config.yaml
downsampling_factor: 8
encoder_norm_position: "sandwich"
encoder_parallel_block: false
loss: "mse"
decoder_attention: false
decoder_upsampling: "nearest_conv"
optimizer: "muon"
nesterov: true
orthogonalizer: "newton_schulz_5"
adamw_lr_other_params: 0.002
weight_decay: 0.01
Rows from block 3 of the decoder of a small image FSQ autoencoder, named by matrix and row number. Each number is 50 + 10 x the weight over its row's rms, rounded and kept within 0 to 99. All counts start at 0.
After each channel's rows are labels from the 100 images, of 14848, where the channel reaches its highest value: "patch colour" is the nearest of a few named colours to the mean colour under the peak. Only what is clearly more common there than usual is listed. The data: photos of plants, animals and fungi (iNaturalist).
# conv: 3x3 conv (decoder.decb.0.1.conv.weight, 64x64x3x3, each kernel summed), inputs 0-63

conv.13:55 50 53 56 62 50 50 57 35 47 47 50 35 58 50 54 66 48 70 47 57 57 47 60 59 48 24 27 38 43 47 58 55 61 53 50 52 57 55 38 46 53 48 63 66 61 31 41 73 34 45 60 46 53 47 39 41 63 65 43 63 44 50 52
patch colour: white

conv.33:48 45 54 26 33 49 71 51 39 65 38 44 41 45 57 57 33 45 51 30 39 37 57 60 47 48 49 34 61 52 44 60 59 60 43 56 56 63 44 49 60 43 49 47 53 57 47 39 58 60 61 45 50 61 44 43 65 33 43 29 52 50 53 63
patch colour: white; pink

conv.54:43 50 48 43 51 50 39 45 69 69 49 61 52 34 46 53 64 72 50 64 69 66 58 47 39 36 51 41 39 57 47 28 46 47 60 41 50 47 44 38 53 64 33 52 49 57 64 61 52 55 46 44 52 47 43 40 49 42 51 47 29 46 54 30
patch colour: green; yellow

conv.42:63 44 56 26 55 42 54 55 42 46 56 57 46 63 43 53 74 39 62 37 54 50 52 57 24 49 50 57 51 47 41 33 46 65 55 60 51 48 61 54 47 50 42 66 63 30 39 44 57 43 49 57 44 63 48 57 66 52 67 51 41 41 54 61
patch colour: blue

conv.62:45 55 50 78 97 51 51 37 53 48 50 45 48 42 63 48 47 62 30 51 63 49 50 50 64 44 40 33 38 58 44 48 49 51 42 45 55 44 45 41 47 45 43 53 36 37 55 52 45 57 40 55 44 42 45 50 51 47 51 43 39 54 48 45
patch colour: brown

conv.22:55 63 44 43 39 31 56 40 52 50 65 60 44 62 60 63 51 39 55 47 48 47 51 60 45 53 51 56 63 24 62 24 37 62 58 50 37 44 66 55 37 37 61 40 59 55 55 41 49 50 53 52 58 67 52 52 66 54 36 59 57 51 58 45
patch colour: white

conv.41:50 41 68 45 52 47 60 51 64 59 60 46 70 42 41 45 60 46 64 35 36 70 45 55 51 39 62 55 52 47 71 54 50 58 61 64 63 52 41 59 54 26 57 62 45 56 51 41 58 64 50 50 48 27 54 46 53 54 50 37 60 47 62 50
patch colour: black

conv.11:41 54 50 32 53 58 43 39 55 55 43 57 43 33 62 53 46 38 56 43 45 50 50 59 40 58 50 53 60 37 71 66 55 74 24 57 43 52 53 60 57 63 55 50 41 54 26 50 55 33 46 54 50 65 46 51 61 50 62 40 62 42 50 49
patch colour: white

conv.14:43 52 53 51 38 54 45 60 54 53 41 41 59 48 48 53 51 48 71 39 60 52 64 36 24 43 68 40 52 53 38 47 46 61 37 53 62 67 51 52 50 42 63 56 40 45 61 52 45 47 66 39 42 39 44 54 29 20 45 57 45 54 51 53
patch colour: pink

conv.37:50 58 36 50 57 53 48 50 41 39 44 66 61 64 58 53 38 52 53 54 39 55 68 35 52 26 43 41 41 47 58 73 58 55 51 40 59 60 36 63 58 59 50 36 55 43 65 60 34 50 65 37 58 39 51 57 46 42 44 52 70 42 55 51
patch colour: black

conv.16:42 62 46 36 39 54 47 35 50 62 40 31 43 49 58 45 54 47 32 44 55 56 33 39 57 48 49 31 38 53 60 51 51 50 52 58 45 37 50 43 67 33 49 67 47 41 47 33 57 72 46 50 51 43 53 49 31 37 40 51 66 55 53 63
patch colour: black

conv.0:38 47 59 54 48 63 55 37 36 51 53 57 48 04 36 45 40 58 55 55 63 40 58 51 46 51 54 53 54 45 61 60 51 44 63 44 48 53 57 54 50 51 35 62 45 53 62 68 51 44 52 47 42 28 44 46 49 40 55 48 36 46 41 51
patch colour: cyan

conv.63:56 57 25 43 37 46 67 60 51 45 57 40 46 70 51 48 63 41 37 47 49 39 40 49 34 49 73 61 61 57 33 64 53 43 45 41 45 29 40 64 45 46 56 53 50 40 36 45 49 55 38 42 48 60 60 38 59 56 51 48 47 59 59 50
patch colour: black

conv.36:46 52 56 60 82 68 57 53 61 50 47 64 42 55 59 48 44 50 36 60 46 45 64 47 43 43 39 51 51 60 37 59 63 49 55 40 52 46 63 31 36 46 35 59 61 44 36 32 39 52 43 40 60 51 50 46 57 44 47 65 45 43 32 55
patch colour: white

conv.19:59 60 40 38 28 55 58 60 43 47 52 50 59 57 59 48 69 62 46 59 31 48 59 26 19 56 61 52 54 48 38 42 43 58 47 47 35 43 54 35 48 44 41 41 44 50 53 56 50 36 45 53 50 50 32 37 45 49 41 41 58 56 45 45
patch colour: cyan

conv.48:46 63 51 52 46 49 58 48 53 50 58 41 45 49 54 52 46 41 60 41 44 47 45 31 53 56 54 64 40 66 53 57 55 47 56 59 57 41 57 55 51 36 30 26 49 49 44 47 47 46 40 53 50 55 49 49 10 51 37 46 29 56 69 34
patch colour: green

conv.28:51 48 44 51 60 48 47 34 50 68 29 63 50 40 38 51 48 53 27 63 38 43 44 68 59 57 40 48 57 53 57 62 57 51 39 41 52 62 39 52 66 44 50 42 43 51 61 46 54 54 60 45 32 46 40 50 69 44 64 59 51 49 30 67
patch colour: brown; black

conv.32:46 64 37 58 33 42 54 52 33 49 61 42 63 53 66 51 58 53 44 45 42 56 46 35 48 40 35 38 45 41 33 52 57 49 43 65 56 33 45 43 50 34 53 39 60 46 57 70 65 36 39 59 41 53 38 32 46 42 39 50 63 47 50 38
patch colour: black

conv.1:44 54 53 44 43 45 66 50 62 59 56 47 42 57 59 47 61 49 62 54 56 53 57 48 55 56 63 55 47 49 50 20 31 64 50 50 58 49 58 34 71 45 50 58 52 50 35 33 55 42 55 50 54 68 45 37 30 52 53 49 72 52 65 66
patch colour: white

conv.50:45 66 61 49 47 41 48 59 48 38 67 54 49 63 51 46 63 44 56 57 48 33 67 51 31 42 52 40 44 46 56 55 41 51 40 50 58 51 60 66 38 44 63 66 50 50 39 61 50 41 42 47 63 36 33 52 30 56 76 58 60 47 39 50
patch colour: white

conv.44:59 69 22 43 35 58 62 35 48 50 44 47 55 46 61 52 50 57 30 55 35 42 58 45 50 59 42 36 46 38 43 62 76 42 40 41 40 46 48 47 49 52 52 35 46 48 62 55 58 60 56 48 59 63 48 52 61 47 31 42 57 51 49 64
patch colour: black

conv.20:42 54 43 41 57 48 41 53 41 44 61 63 57 55 58 52 57 49 46 60 62 38 24 71 52 32 56 55 38 51 54 31 31 67 42 53 73 47 58 59 44 42 47 63 52 50 38 57 45 62 46 60 56 53 61 45 60 43 59 40 38 51 63 52
patch colour: white

conv.38:53 67 47 59 50 49 47 50 44 45 51 54 29 42 53 55 44 39 69 44 68 48 60 37 52 56 49 47 55 65 75 38 57 46 56 52 44 66 54 41 45 65 53 46 34 64 55 69 50 41 53 40 67 62 55 51 40 44 39 42 63 63 58 37
patch colour: white; pink

conv.24:30 46 42 30 45 43 43 61 40 70 43 45 47 66 50 51 44 55 39 41 37 58 34 49 43 40 50 48 33 81 47 67 59 45 52 53 53 44 34 52 69 56 50 37 51 61 40 59 42 47 60 41 46 55 59 49 39 57 52 40 45 47 58 51
patch colour: green

conv.31:29 62 47 57 52 64 53 37 51 52 62 42 49 44 35 65 63 46 61 63 52 51 55 56 66 54 35 40 45 64 48 56 47 55 69 48 41 51 54 45 44 52 46 58 47 43 33 53 68 42 31 37 38 34 44 33 51 34 61 43 40 55 60 52
patch colour: white

conv.2:47 57 33 48 54 45 44 39 64 49 58 37 57 68 59 54 62 48 61 41 43 63 56 45 43 59 57 48 48 43 62 56 39 40 47 49 46 49 66 56 58 51 39 56 58 55 37 36 50 45 41 47 60 41 52 47 34 49 52 49 80 47 66 19
patch colour: black

conv.12:30 55 48 39 32 65 46 50 53 55 48 52 52 41 67 54 36 62 34 63 47 44 52 65 40 55 48 62 54 62 50 46 49 40 55 46 59 63 39 57 59 58 50 40 58 57 62 64 60 60 48 58 39 48 49 40 69 38 37 37 42 68 35 38
patch colour: grey

conv.23:55 54 51 40 60 60 48 43 48 63 44 36 43 42 49 54 57 47 32 47 50 58 32 72 57 49 33 50 57 50 59 59 54 70 50 41 48 33 55 51 42 43 56 40 49 32 50 66 49 60 38 62 45 50 49 45 63 41 52 40 56 57 64 20
patch colour: black

conv.6:59 59 64 52 39 54 44 41 54 61 48 31 56 44 41 40 60 39 46 65 42 50 39 71 61 42 50 48 48 40 64 41 62 58 42 35 65 59 47 55 41 33 52 43 53 45 47 30 44 55 45 40 65 42 49 54 58 48 62 56 29 51 35 37
patch colour: black

conv.27:63 40 50 61 49 46 49 38 41 66 60 45 44 49 35 52 62 44 54 47 36 41 56 57 44 57 60 30 59 58 48 77 63 62 57 50 45 55 47 60 52 60 44 71 60 51 50 64 35 47 49 49 60 36 39 69 45 64 53 49 44 52 45 31
patch colour: black

conv.25:49 36 30 50 40 69 51 51 45 55 46 50 60 48 65 42 53 51 45 57 36 35 43 41 41 34 35 54 59 41 51 44 47 45 67 66 59 64 33 45 59 36 40 51 44 50 42 63 43 34 52 52 53 57 37 66 51 44 27 54 51 47 39 62
patch colour: grey

conv.18:41 50 80 45 44 51 47 46 35 54 53 64 53 43 40 54 49 42 57 61 69 45 42 56 61 46 47 55 65 49 52 23 58 56 57 58 50 59 51 52 43 41 46 66 51 51 44 48 35 53 55 50 44 31 57 55 41 53 42 47 42 47 60 83
patch colour: white

conv.61:52 54 55 33 28 71 47 61 39 56 49 65 45 26 42 46 57 56 53 53 40 50 41 52 21 48 69 56 63 62 47 58 44 59 49 52 59 52 55 52 55 56 49 46 28 53 66 55 50 62 59 47 52 60 44 52 50 46 38 34 40 48 43 57
patch colour: pink

conv.52:60 50 22 45 36 46 52 47 68 51 41 35 63 64 49 40 60 49 46 52 43 57 43 34 62 57 55 54 32 24 52 58 46 41 46 40 43 53 29 63 54 54 41 52 43 57 57 52 59 42 53 53 49 43 56 46 51 50 48 65 58 61 30 37
patch colour: black

conv.57:46 53 44 45 41 42 37 51 50 80 53 52 45 50 51 58 54 42 52 44 38 28 44 64 38 45 44 33 58 35 50 75 45 59 73 59 44 45 45 43 52 44 41 56 47 55 53 48 42 43 41 42 56 29 40 49 43 53 49 41 39 48 53 31
patch colour: cyan

conv.59:45 57 47 59 60 41 38 44 41 62 43 47 55 60 69 47 50 51 30 60 76 34 39 46 51 57 41 41 54 48 48 50 55 61 56 49 52 28 49 57 57 59 51 49 51 51 35 47 61 55 30 59 39 52 42 48 57 45 54 52 31 52 63 77
patch colour: white

conv.60:50 42 42 78 49 43 38 39 42 61 61 54 57 34 48 37 60 49 37 50 59 53 62 40 49 41 58 47 55 42 45 50 51 45 47 54 70 34 48 39 57 64 43 51 44 43 59 62 50 33 47 60 29 59 39 65 43 39 65 34 55 53 46 42
patch colour: green

conv.46:41 56 51 72 92 39 43 52 48 59 52 57 49 49 48 58 40 57 35 57 67 49 56 51 52 43 41 37 49 46 38 50 51 60 24 51 68 47 52 42 42 49 47 57 34 55 43 58 45 47 44 47 51 58 44 47 51 45 54 63 52 48 33 54
patch colour: brown

conv.26:51 50 53 51 31 55 53 65 57 71 48 39 40 51 64 42 46 46 42 52 66 44 37 50 55 71 50 27 63 38 48 36 61 37 50 48 52 39 54 39 42 65 55 55 60 55 64 58 39 56 44 47 55 61 37 61 58 66 45 54 35 59 51 39
patch colour: white; pink

conv.7:48 68 56 51 46 49 42 55 43 52 38 51 68 48 49 51 44 53 68 70 66 52 49 55 53 44 46 64 42 58 55 57 41 60 60 44 74 54 43 58 46 48 39 49 53 47 58 47 48 70 50 40 56 32 42 57 35 46 49 44 19 50 65 37
patch colour: white

conv.30:54 58 50 48 58 27 42 55 37 64 50 50 56 75 49 46 66 49 59 52 48 59 52 38 43 45 52 42 40 49 40 46 63 49 54 45 65 54 50 19 56 39 52 42 54 55 69 43 49 55 54 56 55 51 55 47 40 34 38 39 58 41 74 38
patch colour: black