python train.py --model="image FSQ autoencoder" --dataset="photos of plants, animals and fungi (iNaturalist)" --train_examples=155796 --image_size=64 --crop_scale_min=1 --horizontal_flip=true --bottleneck="fsq" --downsampling_factor=8 --encoder_arch="caformer" --encoder_norm="layernorm" --encoder_norm_position="sandwich" --encoder_activation="gelu" --encoder_mlp_ratio=3 --encoder_head_dim=16 --encoder_fused_qkv=false --encoder_qk_norm=true --encoder_parallel_block=false --encoder_inner_norm=false --encoder_drop_path=0.15 --encoder_patch_size=[4, 4] --encoder_conv_stem=false --encoder_depths=[4, 4] --encoder_widths=[64, 128] --encoder_kernel_size=7 --loss="mse" --latent_channels=4 --decoder_norm="groupnorm" --decoder_activation="gelu" --decoder_weight_standardization=false --decoder_widths=[32, 32, 64, 128] --decoder_blocks_per_level=2 --decoder_block="plain" --decoder_attention=false --decoder_upsampling="nearest_conv" --levels=7 --init="xavier_uniform" --optimizer="muon" --muon_scale="original" --learning_rate=0.029 --momentum=0.95 --nesterov=true --orthogonalizer="newton_schulz_5" --adamw_lr_other_params=0.002 --max_grad_norm=0.5 --max_steps=11700 --batch_size=256 --epochs=19.2 --lr_schedule="step" --warmup_steps=2340 --weight_decay=0.01 --adamw_weight_decay_other_params=0
Rows from block 2 of the encoder, named by matrix and row number. Each number is 500 + 25 x the weight over its row's rms, rounded and kept within 0 to 999. All counts start at 0. Numbers have three digits each.
# f: token mixer depthwise 7x7 conv (encoder.blocks.2.mixer.f.weight, 128x1x7x7, trained with AdamW), a 7x7 kernel
f.12:507515455447459516502507474544562544469514486505478438527511473503498531487493539464488476504505487511468497490489481516490496514493495514492494511
f.13:495486480477491490509498480492496491489512479511468482433501490478468495544486462478491455512526513458485487487435512439487487502473486533493481490
f.14:493501505519508506488503500470474478498490512485508522500496503516466567625547492511510479503523505492504499505481488485507489488493508518509498484
f.15:502502498495507504492504503530501482502499502519480444520490489525524400491551495505506462440567510495500511496516508501514493497503501497515501511
f.16:504496505530499504501507488521522532493493510522483379438543506501470519522544467514501501497510519513502492493508497515502499506498498507501497503
f.17:471487474466500480475512523494558517502520471481491479507487469515536510472528523510461483518504527472460514522504538547510517481471485450494467485
f.18:513482494492503498498504490494500483490476487499479488487471474511503511586493491482500487501514441487474485462454464456455463490489476464472483493
f.19:451478497506504478473467515527526538505493473515544523545487508484499528477500494514472500538527543508517467495524536541491479455500501507514479458
f.20:491483503488508484491492471501457488477482495476504572512480516482466519540577470489506469509561533481499497491495466498497494481475494485499489491
f.21:490502501509505505499498488516512518489489498494525492508496494501479411527419464496500494429481432482503509508492487501512507500502520497508504504
f.22:496485495505513488489491490482519544531487483471457506540555500495466498495478549498491475457479560555490496485480516543519487487497504521517501484
f.23:497504511501512505495511504491511462523497496491510472547442530504501478480585441547494508532493520447526518496490508478521491497508502494499503496
f.24:499503520487510496494508520458493466516516531489476439517479525527466479522486483508523550417499471501531507524530466494519505490497512515525489498
f.25:502499480490481488498479471471473470460478493513504515511509493524554555505568549523522531548519546519510483480496484491488482488493489492486493489
f.26:491480516488508502486494509507514500529475525527525497540511508491495504423598513504533503515463554506510497504508494508533480491488504484507498493
f.27:495491482483484499507488487482478476489489482480521547528499502458486539513557486489475469511532545476512474468449469450485491493488458478484502494
f.28:507505501511501509514507513501507499508505504511467432469512497513513435459445524502513519437430448509506505512500491497505505506511490507504508502
f.29:498500500515513495520490514514504514507496507476485514511518508532501452478499588532524490470459473581510491476508491534501522498517498527517497523
f.30:486503492501493497487510510512498502510516503513494487522522509517527615473523486522506559531430489511506503503506469499517517493506491488489512501
f.31:500493488499496491492499500515547503505496500513599520593525497519541518507522527512513500527544508518506503511496491501505499491492485480493502502
f.32:497507500478497501497503495511511498505503497512488477491500502496508477535487487509505490529568523478510497513461424459518498494470548558555473492
f.33:513497491472485490520490476465456456465503482475468443450452477504519515494487496511503536537546524503519509524531532523528514499513505515505501507
f.34:487497501486487506502493513494514517492512536479521479469521487556434579522477517495533470477535514497497476520495452477508505503490517532520495492
f.35:502501506503488506496493511488491507486520517478499512491527478546439563517417563452509469512525487517476493510495491513494514492502504504492508505
f.36:499498500503504500507497499496499492504497505499472469510519514509477488600547507518510499500602536510514487496468474480501495502498497503490496497
f.37:501505497493490503492493507483484524500496501504534456466532490505479550504409505491507492457580546475496487515498492515494511503488505511504504499
f.38:511501505482493503511467480478491480475472495491494502487481501529546548501550550521521539553532561546514491493495483498491494485484480477477499483
f.39:506520514524511526522511485537457510464497520497511455503483500530470501493516455539523468494476493432495504488524443475467504514520522496495493528
f.40:499502487489490500495493499476527477499500489484545544541489512522455493512487448510485546575520562540487503504489538476506499494499501499516505499
f.41:488518519507532510503497503512529520502495508525518428533501523503525479461474490525493526499423526495505508518543507551489528494501514516536504521
f.42:506500532485536511501511496503459515467513524500500482501484539499457480493457453517533510509471504478530507486520522524470516511524565520556514512
f.43:498507498484499522497495506493479502534499505501503484494564518512493483449464579535506511496464519572529490502506501504553488499505498486495516495
f.44:491504481508491499491491484461481483497494482477499546465500506489486470499452519500519518490431555511513502529539580517517502491492491477484489492
f.45:506502488495502521505517509512539497496504489536552562550511486515518547581538496486500503530534527508491513492530495501509491499491489534480497492
f.46:503507492484494504504499501486488490493495507500485511490498510509534492487507529501503475558617559467504487502469461467507489508487490494495494506
f.47:488495495493488502498486489521534487487502477519578554492458492481534510507543459488483506575533477463485488503521520490492501487490515504494497500
f.48:516512491481498512517515466524500502476511477538509486509533500483524465411477494511460547513463526520488528462532532508479513505514491477499505514
f.49:494501513513515505501516507507509504513516487459442477431469488480458436501440454476499494508478508505502512508539531532518502503497506508505501508
f.50:496506504497502501500494501513464514482498513483530521512476499527431553517520444499516466569542528457509499497482460486489498480492519489509500504
f.51:481509506503491514478531529539497548532523520539497446487528512518475443504443464510507498469455477493492527517519468513508519507513509505496518503
f.52:493505484488487510483492504501525516503500496512494468480510498493514499514519514497490486530575560483494490517482402467532490503495498541527488498
f.53:504505509510502506499502508520530522507503503526551544540532494509539536472559544499501525541567536521501511504533521524502502499500513518506504503
f.54:491499485490495488510496500501496512492499496490460493458502499517505519490395490515504513528578426487494510507511520513508499501489488487495494502
f.55:534489501522502487536493480510479518477492501518478511490503512545447502589477451544506510489506472510511492482509466523475493529498504519508493534
f.56:490492490498493490491486500508531492489497490484564576513492480482490527520514485480482497571582512475482489494511535492484491505492499511498485500
f.57:497505505511504525504512513502502513509512503516484450467518501489528404523439502497496539464434466504487518510518499497519501495508501517503512507
f.58:502496517505519498502527547533521552517510538522547526511505527540489528500534484545524497519543550509528503521522468509512500500495516523530473510
f.59:494498502497498499505511499492497510499501502498533489474504497481538425493556470513476545420485555469509500497541503469514506508495482500507499494
f.60:496497520514497480507513500522506475502496503510515481481512495517484509485434597498510480525496415529498505496516519468514489512499525514508504497
f.61:495492504495504491506493506479458494498502491485486484465483500493468441485454475490488513443408472501497511502544530526512514512516497473504510510
f.62:492496502498495499503492502524521500495495517523495512468507516503518534543514443524509492483566429433493510498488471448475515500492487496491487486
f.63:504484518541517491496494519477424480520500511480527584522487502501490510523495505498492525465432475515494501493518540513484510502513490477497510499
f.64:489506510459486507502504486491465471515493498473467477468480476474480455503452456451482488463465498489472511510476463456486478455515504478499491508
f.65:459486513499504494476482518535521530506501508547556513560528518532515519469517516553504512540505545509513502529533510523499517489509522522511498482
f.66:498496508492498502498488504487499506488505521478518497489519474518474538473397589449519481519490503521466497507499508499488507499494510498495496502
f.67:514492509512503499517467478486480465491469481470512514501498457444460529504500490439490498540474487526477479465484477461471465520515533512520515515
f.68:496486498459492487488494502501455506491485509509514499515503490516523535519519531504487503514588506504486474469458548449474476519483471538475500501
f.69:498496496501508501497502503486481491502501498493497556548497509493490552503446531502504496537443417543489508502491531550497495498488499494486495508
f.70:507515520531527517501515524537517535526520499498485467485499497476458433504438455472497498491464478489498521521530511538529515501517516524521514501
f.71:495485505524516496491484508534538527503483512545511456509536522534533470450461521540515536517468493539517487509544520535520484493487505528504490495
f.72:489480490494485490485481489497503505494479516493486482481491513546489443523451482547530554531549533547540486499525525522504492486477489505489478479
f.73:502500496487499499502509511499554495511506491483504526487466485485571496463471573507482479500534554464489512498480565484504509499504493487501500493
f.74:486495513467503488504495518546486530508494531559565476558534525538522513462508525538491506467490471487501480478509515484481483494498486483488482497
f.75:501485503497507481516467539472529472533467504491470552458508497477528536468555520490500491494549483506488483538469527471537477496484507493512487507
f.76:502495490482494496497501484482466481491496498485471438434471512504474479511481447493504488475445421476504505499494465479493491504494490481496496502
f.77:494511497503495510504502498531490549483522491521492438525541489502478482508406503527504470494528443497524501505471473499521492507505481473508502500
f.78:495480501513514518505499486540538524514509486538577541503494499510545549480509470493493548569510481484503517493536506486490496505507509503508500497
f.79:515504522513516516506507508521543525511509502524552512533533514524529498427538541521505528531517519517505510501530566526516511512498511513502503511
f.80:515524519494529527502524508510483485523497540539482453476501527552515474460491506517537528476436484496518530524520487495525503511525526495526535490
f.81:499494487507481485497494506518533491487495486511483512543488488521503509454423587479481515493485570499494492499511533498478509483493490500479498498
f.82:471472489521485479472472507532539516514473506531509468503536495547521457497450519546486521502475495524484467497528539522493473477476487513480479483
f.83:513489480501494503502505472515522513512508485537398539535479507509551423503517492513492509489539521507510512505516490485512505511485494496497500501
f.84:499492509494502503499505508480480513503490513490553546420503508492479569524398514498504497517498484496496512500496488513492502504503501503498504494
f.85:495497505494519500494507506497556464519504492499495419538484486507505532492454560494496478506547423521496501501499516499509508501493506507491497509
f.86:492489491479486489480490500501536512505496492508496459486500494498517535544541495512503504542601542479513484498481442471500488480485515508499493492
f.87:511514473444483515512503483529606521484506491524476407503518495497494498473501503500501497507529499496502497503498480494508501491495504507505493496
f.88:497508509476498488517501514522533519521491522517530520534520501476528501434498551465511517553475533519503496512540552530536491516507524517508515491
f.89:493502496488489503510501502470495515490500504471520488480524492502456588506389537498494487526528478511495498502484485511504503493512498495502508507
f.90:503508504494499502501501507480470468499490507472483465480458493504466435574460466494494481453459486471493515504480452470499501500515491492496510505
f.91:489511505499509508494508509497484486506517510500459454451491514503478450512456461507509484442467452463504515499460458454482515496525519501505518509
f.92:480489501518499461480502498502539486454487487504511523487438466500536524552505445478494505511522496441477501504511508503463498482491497526497452490
f.93:501512501511496506493500505480521488497487493506583476446499487499495605460471522461504497501492467493506505523493525487504498496499505503503491507
f.94:502508509517516506492501500539536528505491486532581518556540502510532541487532524499497512558494539523496499505531525535505492500500517501502502493
f.95:488495508499497500494498515478536513504497512484569443466491482490547400523492509493498520443516508506497501501495523502495497495508485491494510495
f.96:473500535541527506481482495536544548506475490506551520526525487472510502451503505475463508512533518493478488482534533522500485472481497509493481453
f.97:494482501486495492490502510520514504504487511510539565526513481520552501448507533498514501580541507511493496501506563510514481501491487471510491483
f.98:483498487502501496491496473514519516492498494449549525562493463481513465504561500492489464503554552495468509476533507531481486498491516506502503484
f.99:492490495503491490491489494475440468499499489489564593568489502496532536488524540504497513475493474503501487498491502491493491500493500482500501494
f.100:500499498493497498507501496489510494494504508451499523507527493522393604521494523484495471483520512515501505500500506496507511495494496503496502504
f.101:521499509502509508517542522505477510520540503468459482465462488474454498520495467473490514536500521515481501521551556553529488482483500495497494477
f.102:509505497500507501495483506495506501504505522481495510503505501528426583478442541461516476546462492514485492509468538510477504498503501476492507504
f.103:479499505494500507485494513461554454518499500467542477562464507490551489483486548487494480533482524476492501511483557477516502483502488501490506481
f.104:495499484493490499501504514484467494513497486462468554455474495504476574552560461508502491474518468478501495506477450482513497496499495495495503498
f.105:499509502523512500497507503519511516507513496510556601561504501501522480436527512507505531481454512510513496492500466510488497503506502493508510507
f.106:500508493507495504498508483516487502486514515487582438499499487527489549495443436519494485541498549516479496496516519510496517480509484515500489492
f.107:504497507519505493501500503513523519508499514523502471494535508532522459434430542518515518496430459537513501510520533529509503504503503517500508501
f.108:501488499509501516499490469464467473486489512478506544504498502487441600550499466516514471487492485485516493482489484480514482500482472482485490500
f.109:489502497523504490496495517509544525514516503510528497500512500534538513434412508534502528524463478518508501519505551530509507489505498532513494485
f.110:503502499506495504499508498505494513496500497502491477493496503501497499508503494494510477529624483505501509502473403504510495500497506542495503498
f.111:499511519476483459467512551475563484515488528487501512465493473516527511484481449472541521482489444522484509513494498477485470496528518497479492489
f.112:496487493485493503507500506505501474503495497504463475472473493485483443402460455486497491454465464472497510482484489466494501496507487479490484495
f.113:513525530533516509518510523514507524505508512521469472499530523530498443465442513527512495447433473512525512529495489519507522510526500512508510497
f.114:509519519527514512517513516516513510504503517518508468489531503533526447417452510542520519475460469515510508534511524509513498521519522528508510519
f.115:498514487511485506494506484529494528486504497496507485508491498454578454478450577451499477542483538475502508498492490496502502489505488516497511495
f.116:492509517498511499490509504515524511520506506512534554556513525511536550474548520514516512562544553517511508515515539512520522495499511491508503493
f.117:484485499482503492494487490501477466481501483494437456474483511449462448564500441463490511466518490499490500493481505475486512493497512483486490484
f.118:534485482500487487530482468475479478450476469481497526497483478482489535498540495480480502524552521512485476459496523494453464519474468498485456511
f.119:499504482495504495495509518489507498502507491488524555453468486485512563573434473479506495460452456505491498506477485509495500504498498490498499511