config.yaml
bottleneck: "fsq"
encoder_mlp_ratio: 3
encoder_head_dim: 16
encoder_fused_qkv: false
decoder_weight_standardization: false
decoder_block: "plain"
decoder_attention: false
init: "xavier_uniform"
max_steps: 11700
lr_schedule: "step"
weight_decay: 0.01
Rows from block 3 of the encoder of a small image FSQ autoencoder, named by matrix and row number. Rows with one number belong to one neuron. Each number is 128 + 24 x the weight over its row's rms, rounded and kept within 0 to 255. All counts start at 0. Numbers have three digits each.
After each neuron's rows are labels from the 100 images, of 14848, where the neuron reaches its highest value: "strongest on" is what is common among them. Only what is clearly more common there than usual is listed. The data: photos of plants, animals and fungi (iNaturalist).
# fc1: MLP up (encoder.blocks.3.mlp.fc1.weight, 192x64), inputs 0-31
# fc2: MLP down (encoder.blocks.3.mlp.fc2.weight, 64x192, transposed), outputs 0-31

fc1.123:139149106156149121137127119137135160130136148153104132121141092153114088166146131125159132112145
fc2.123:120108161119140124067119153088131096115134113093128159132140158097120153087102147158157124114132
strongest on: phylum Chordata; class Aves; order Anseriformes; family: Anatidae

fc1.189:150115133122126087159133131099119164111085151137123133091117128142130148127119112134118164137140
fc2.189:131110099099121134133150127109108148129146138118086166139145100122150088123124174169139131101125
strongest on: phylum Arthropoda; class Insecta

fc1.79:149096118123140153155165131118141102167098085125139148107130144116160135115109162067124144172108
fc2.79:151152112147118164143115117126151116159106185092122123079115116104121136144127141109141152068152
strongest on: order Passeriformes

fc1.140:128108095148132128154118090090169183125108093130144124125096139178151119122160109165130087144144
fc2.140:148126161093130120118156180100115057118115141113116119143116092109116144131135162119109170078130
strongest on: phylum Arthropoda; class Insecta

fc1.4:115148114144170117109143124135139115106131118097207123156126137121150134125139177166155141115146
fc2.4:108124144120139167120115167106103092147131130145108149136103170121083135077152113127146125157141
strongest on: class Insecta; phylum Arthropoda; order Lepidoptera

fc1.137:129170136122104129119190100138114115108135120103195130118105161140092143111181141098139132140147
fc2.137:054144133139068112132095120108126168143161135154110165106159123117128153147113144133123147124137
strongest on: class Aves

fc1.57:118153142116160092177178085124113096129114109186147138131140078119124157114130122115120116164122
fc2.57:122123129093095152100108145095126132120123130055137121105101164120135107126144138146114137129133
strongest on: class Insecta; phylum Arthropoda

fc1.160:144125105143139155126113113115172153167144134115151087082134084080104107132150149125118134145139
fc2.160:108168142114151125185118136112145097096148095112096121163141136135115180110135127110118085111112
strongest on: class Aves

fc1.122:118138127150112113164126090134086098104091157172118115122133128163141144099137179102123122165149
fc2.122:117129139104098143090147134145122146156181105138182115122123129090103182114151115107136112117115
strongest on: class Aves

fc1.100:075123180117165119133124137150138139126111125125122135158117135123115082141124141127129143160132
fc2.100:088164159112108181137133139126132162088121147138090101157125126130162113134146099095101116169169
strongest on: order Lepidoptera

fc1.187:188147151116154145141122124083129144090123098080102104140161093137163093144114110135100142138126
fc2.187:097102108149102164140140126137111108167177114162153159113138126123124181127115143085150112146127
strongest on: order Charadriiformes

fc1.48:089164157119189140138144155117137120113120140102148099138123134119099163134152123091121119132159
fc2.48:122098082119090134134154087130129129150139140177115155125151084167150102135133121155150138142130
strongest on: phylum Arthropoda; class Insecta

fc1.98:141143170097118109121133128105117107142106141084112146085133167106121143097109160170144181145127
fc2.98:119122097153142084112088117140091162114176118120117123113125109099141116135120130106143099140159
strongest on: phylum Arthropoda; class Insecta

fc1.104:134151131139129112118147118114119115158114119132134079119113106119133129078130144134170118155157
fc2.104:140100131112138104174076113127112146086140147114131142160123142157104167173115117093120100132117
strongest on: class Insecta; phylum Arthropoda; order Lepidoptera

fc1.24:081126123153118145187121112134128140152155094122104123138105102109111140128141126082139106127147
fc2.24:156108141095123106058108128127126139108095132175149133122147162141144124119105129145157142145128
strongest on: class Aves; order Passeriformes

fc1.91:109144177140127114149088124169105113165100083153132122147127135160150125148144120087102118139153
fc2.91:132158148093111164111101143129129138121118149100202115105129145112139084111159129116136111145102
strongest on: order Charadriiformes

fc1.78:142148107153079134143168132112122100119133070107137134139080159139142122111165136099094137163162
fc2.78:074140124112097109150121088096119140114157172106139113159135111117107129152172156168096142152133
strongest on: class Aves; order Passeriformes

fc1.185:108128087120145145061178111110175135168165111095157163110098129141142101086138109127148113123120
fc2.185:156132142121128126136117082112122123143134108134147088147155123085095191091110147098136093154118
strongest on: class Aves; phylum Chordata; order Accipitriformes; family: Accipitridae

fc1.174:157096141134150180108147118128103113163122115149134170140159087123118140085126106093171128103135
fc2.174:116096125115158116142102130121179173154108130102100133099113135113107132149144144168092120145143
strongest on: phylum Chordata; class Aves

fc1.110:103141093143098121129136125102101108147114130143154145122115160100087148149164137123111138147189
fc2.110:112124170096097131136102100130161114145132108189110103167143095130144129129121100109127130141135
strongest on: order Passeriformes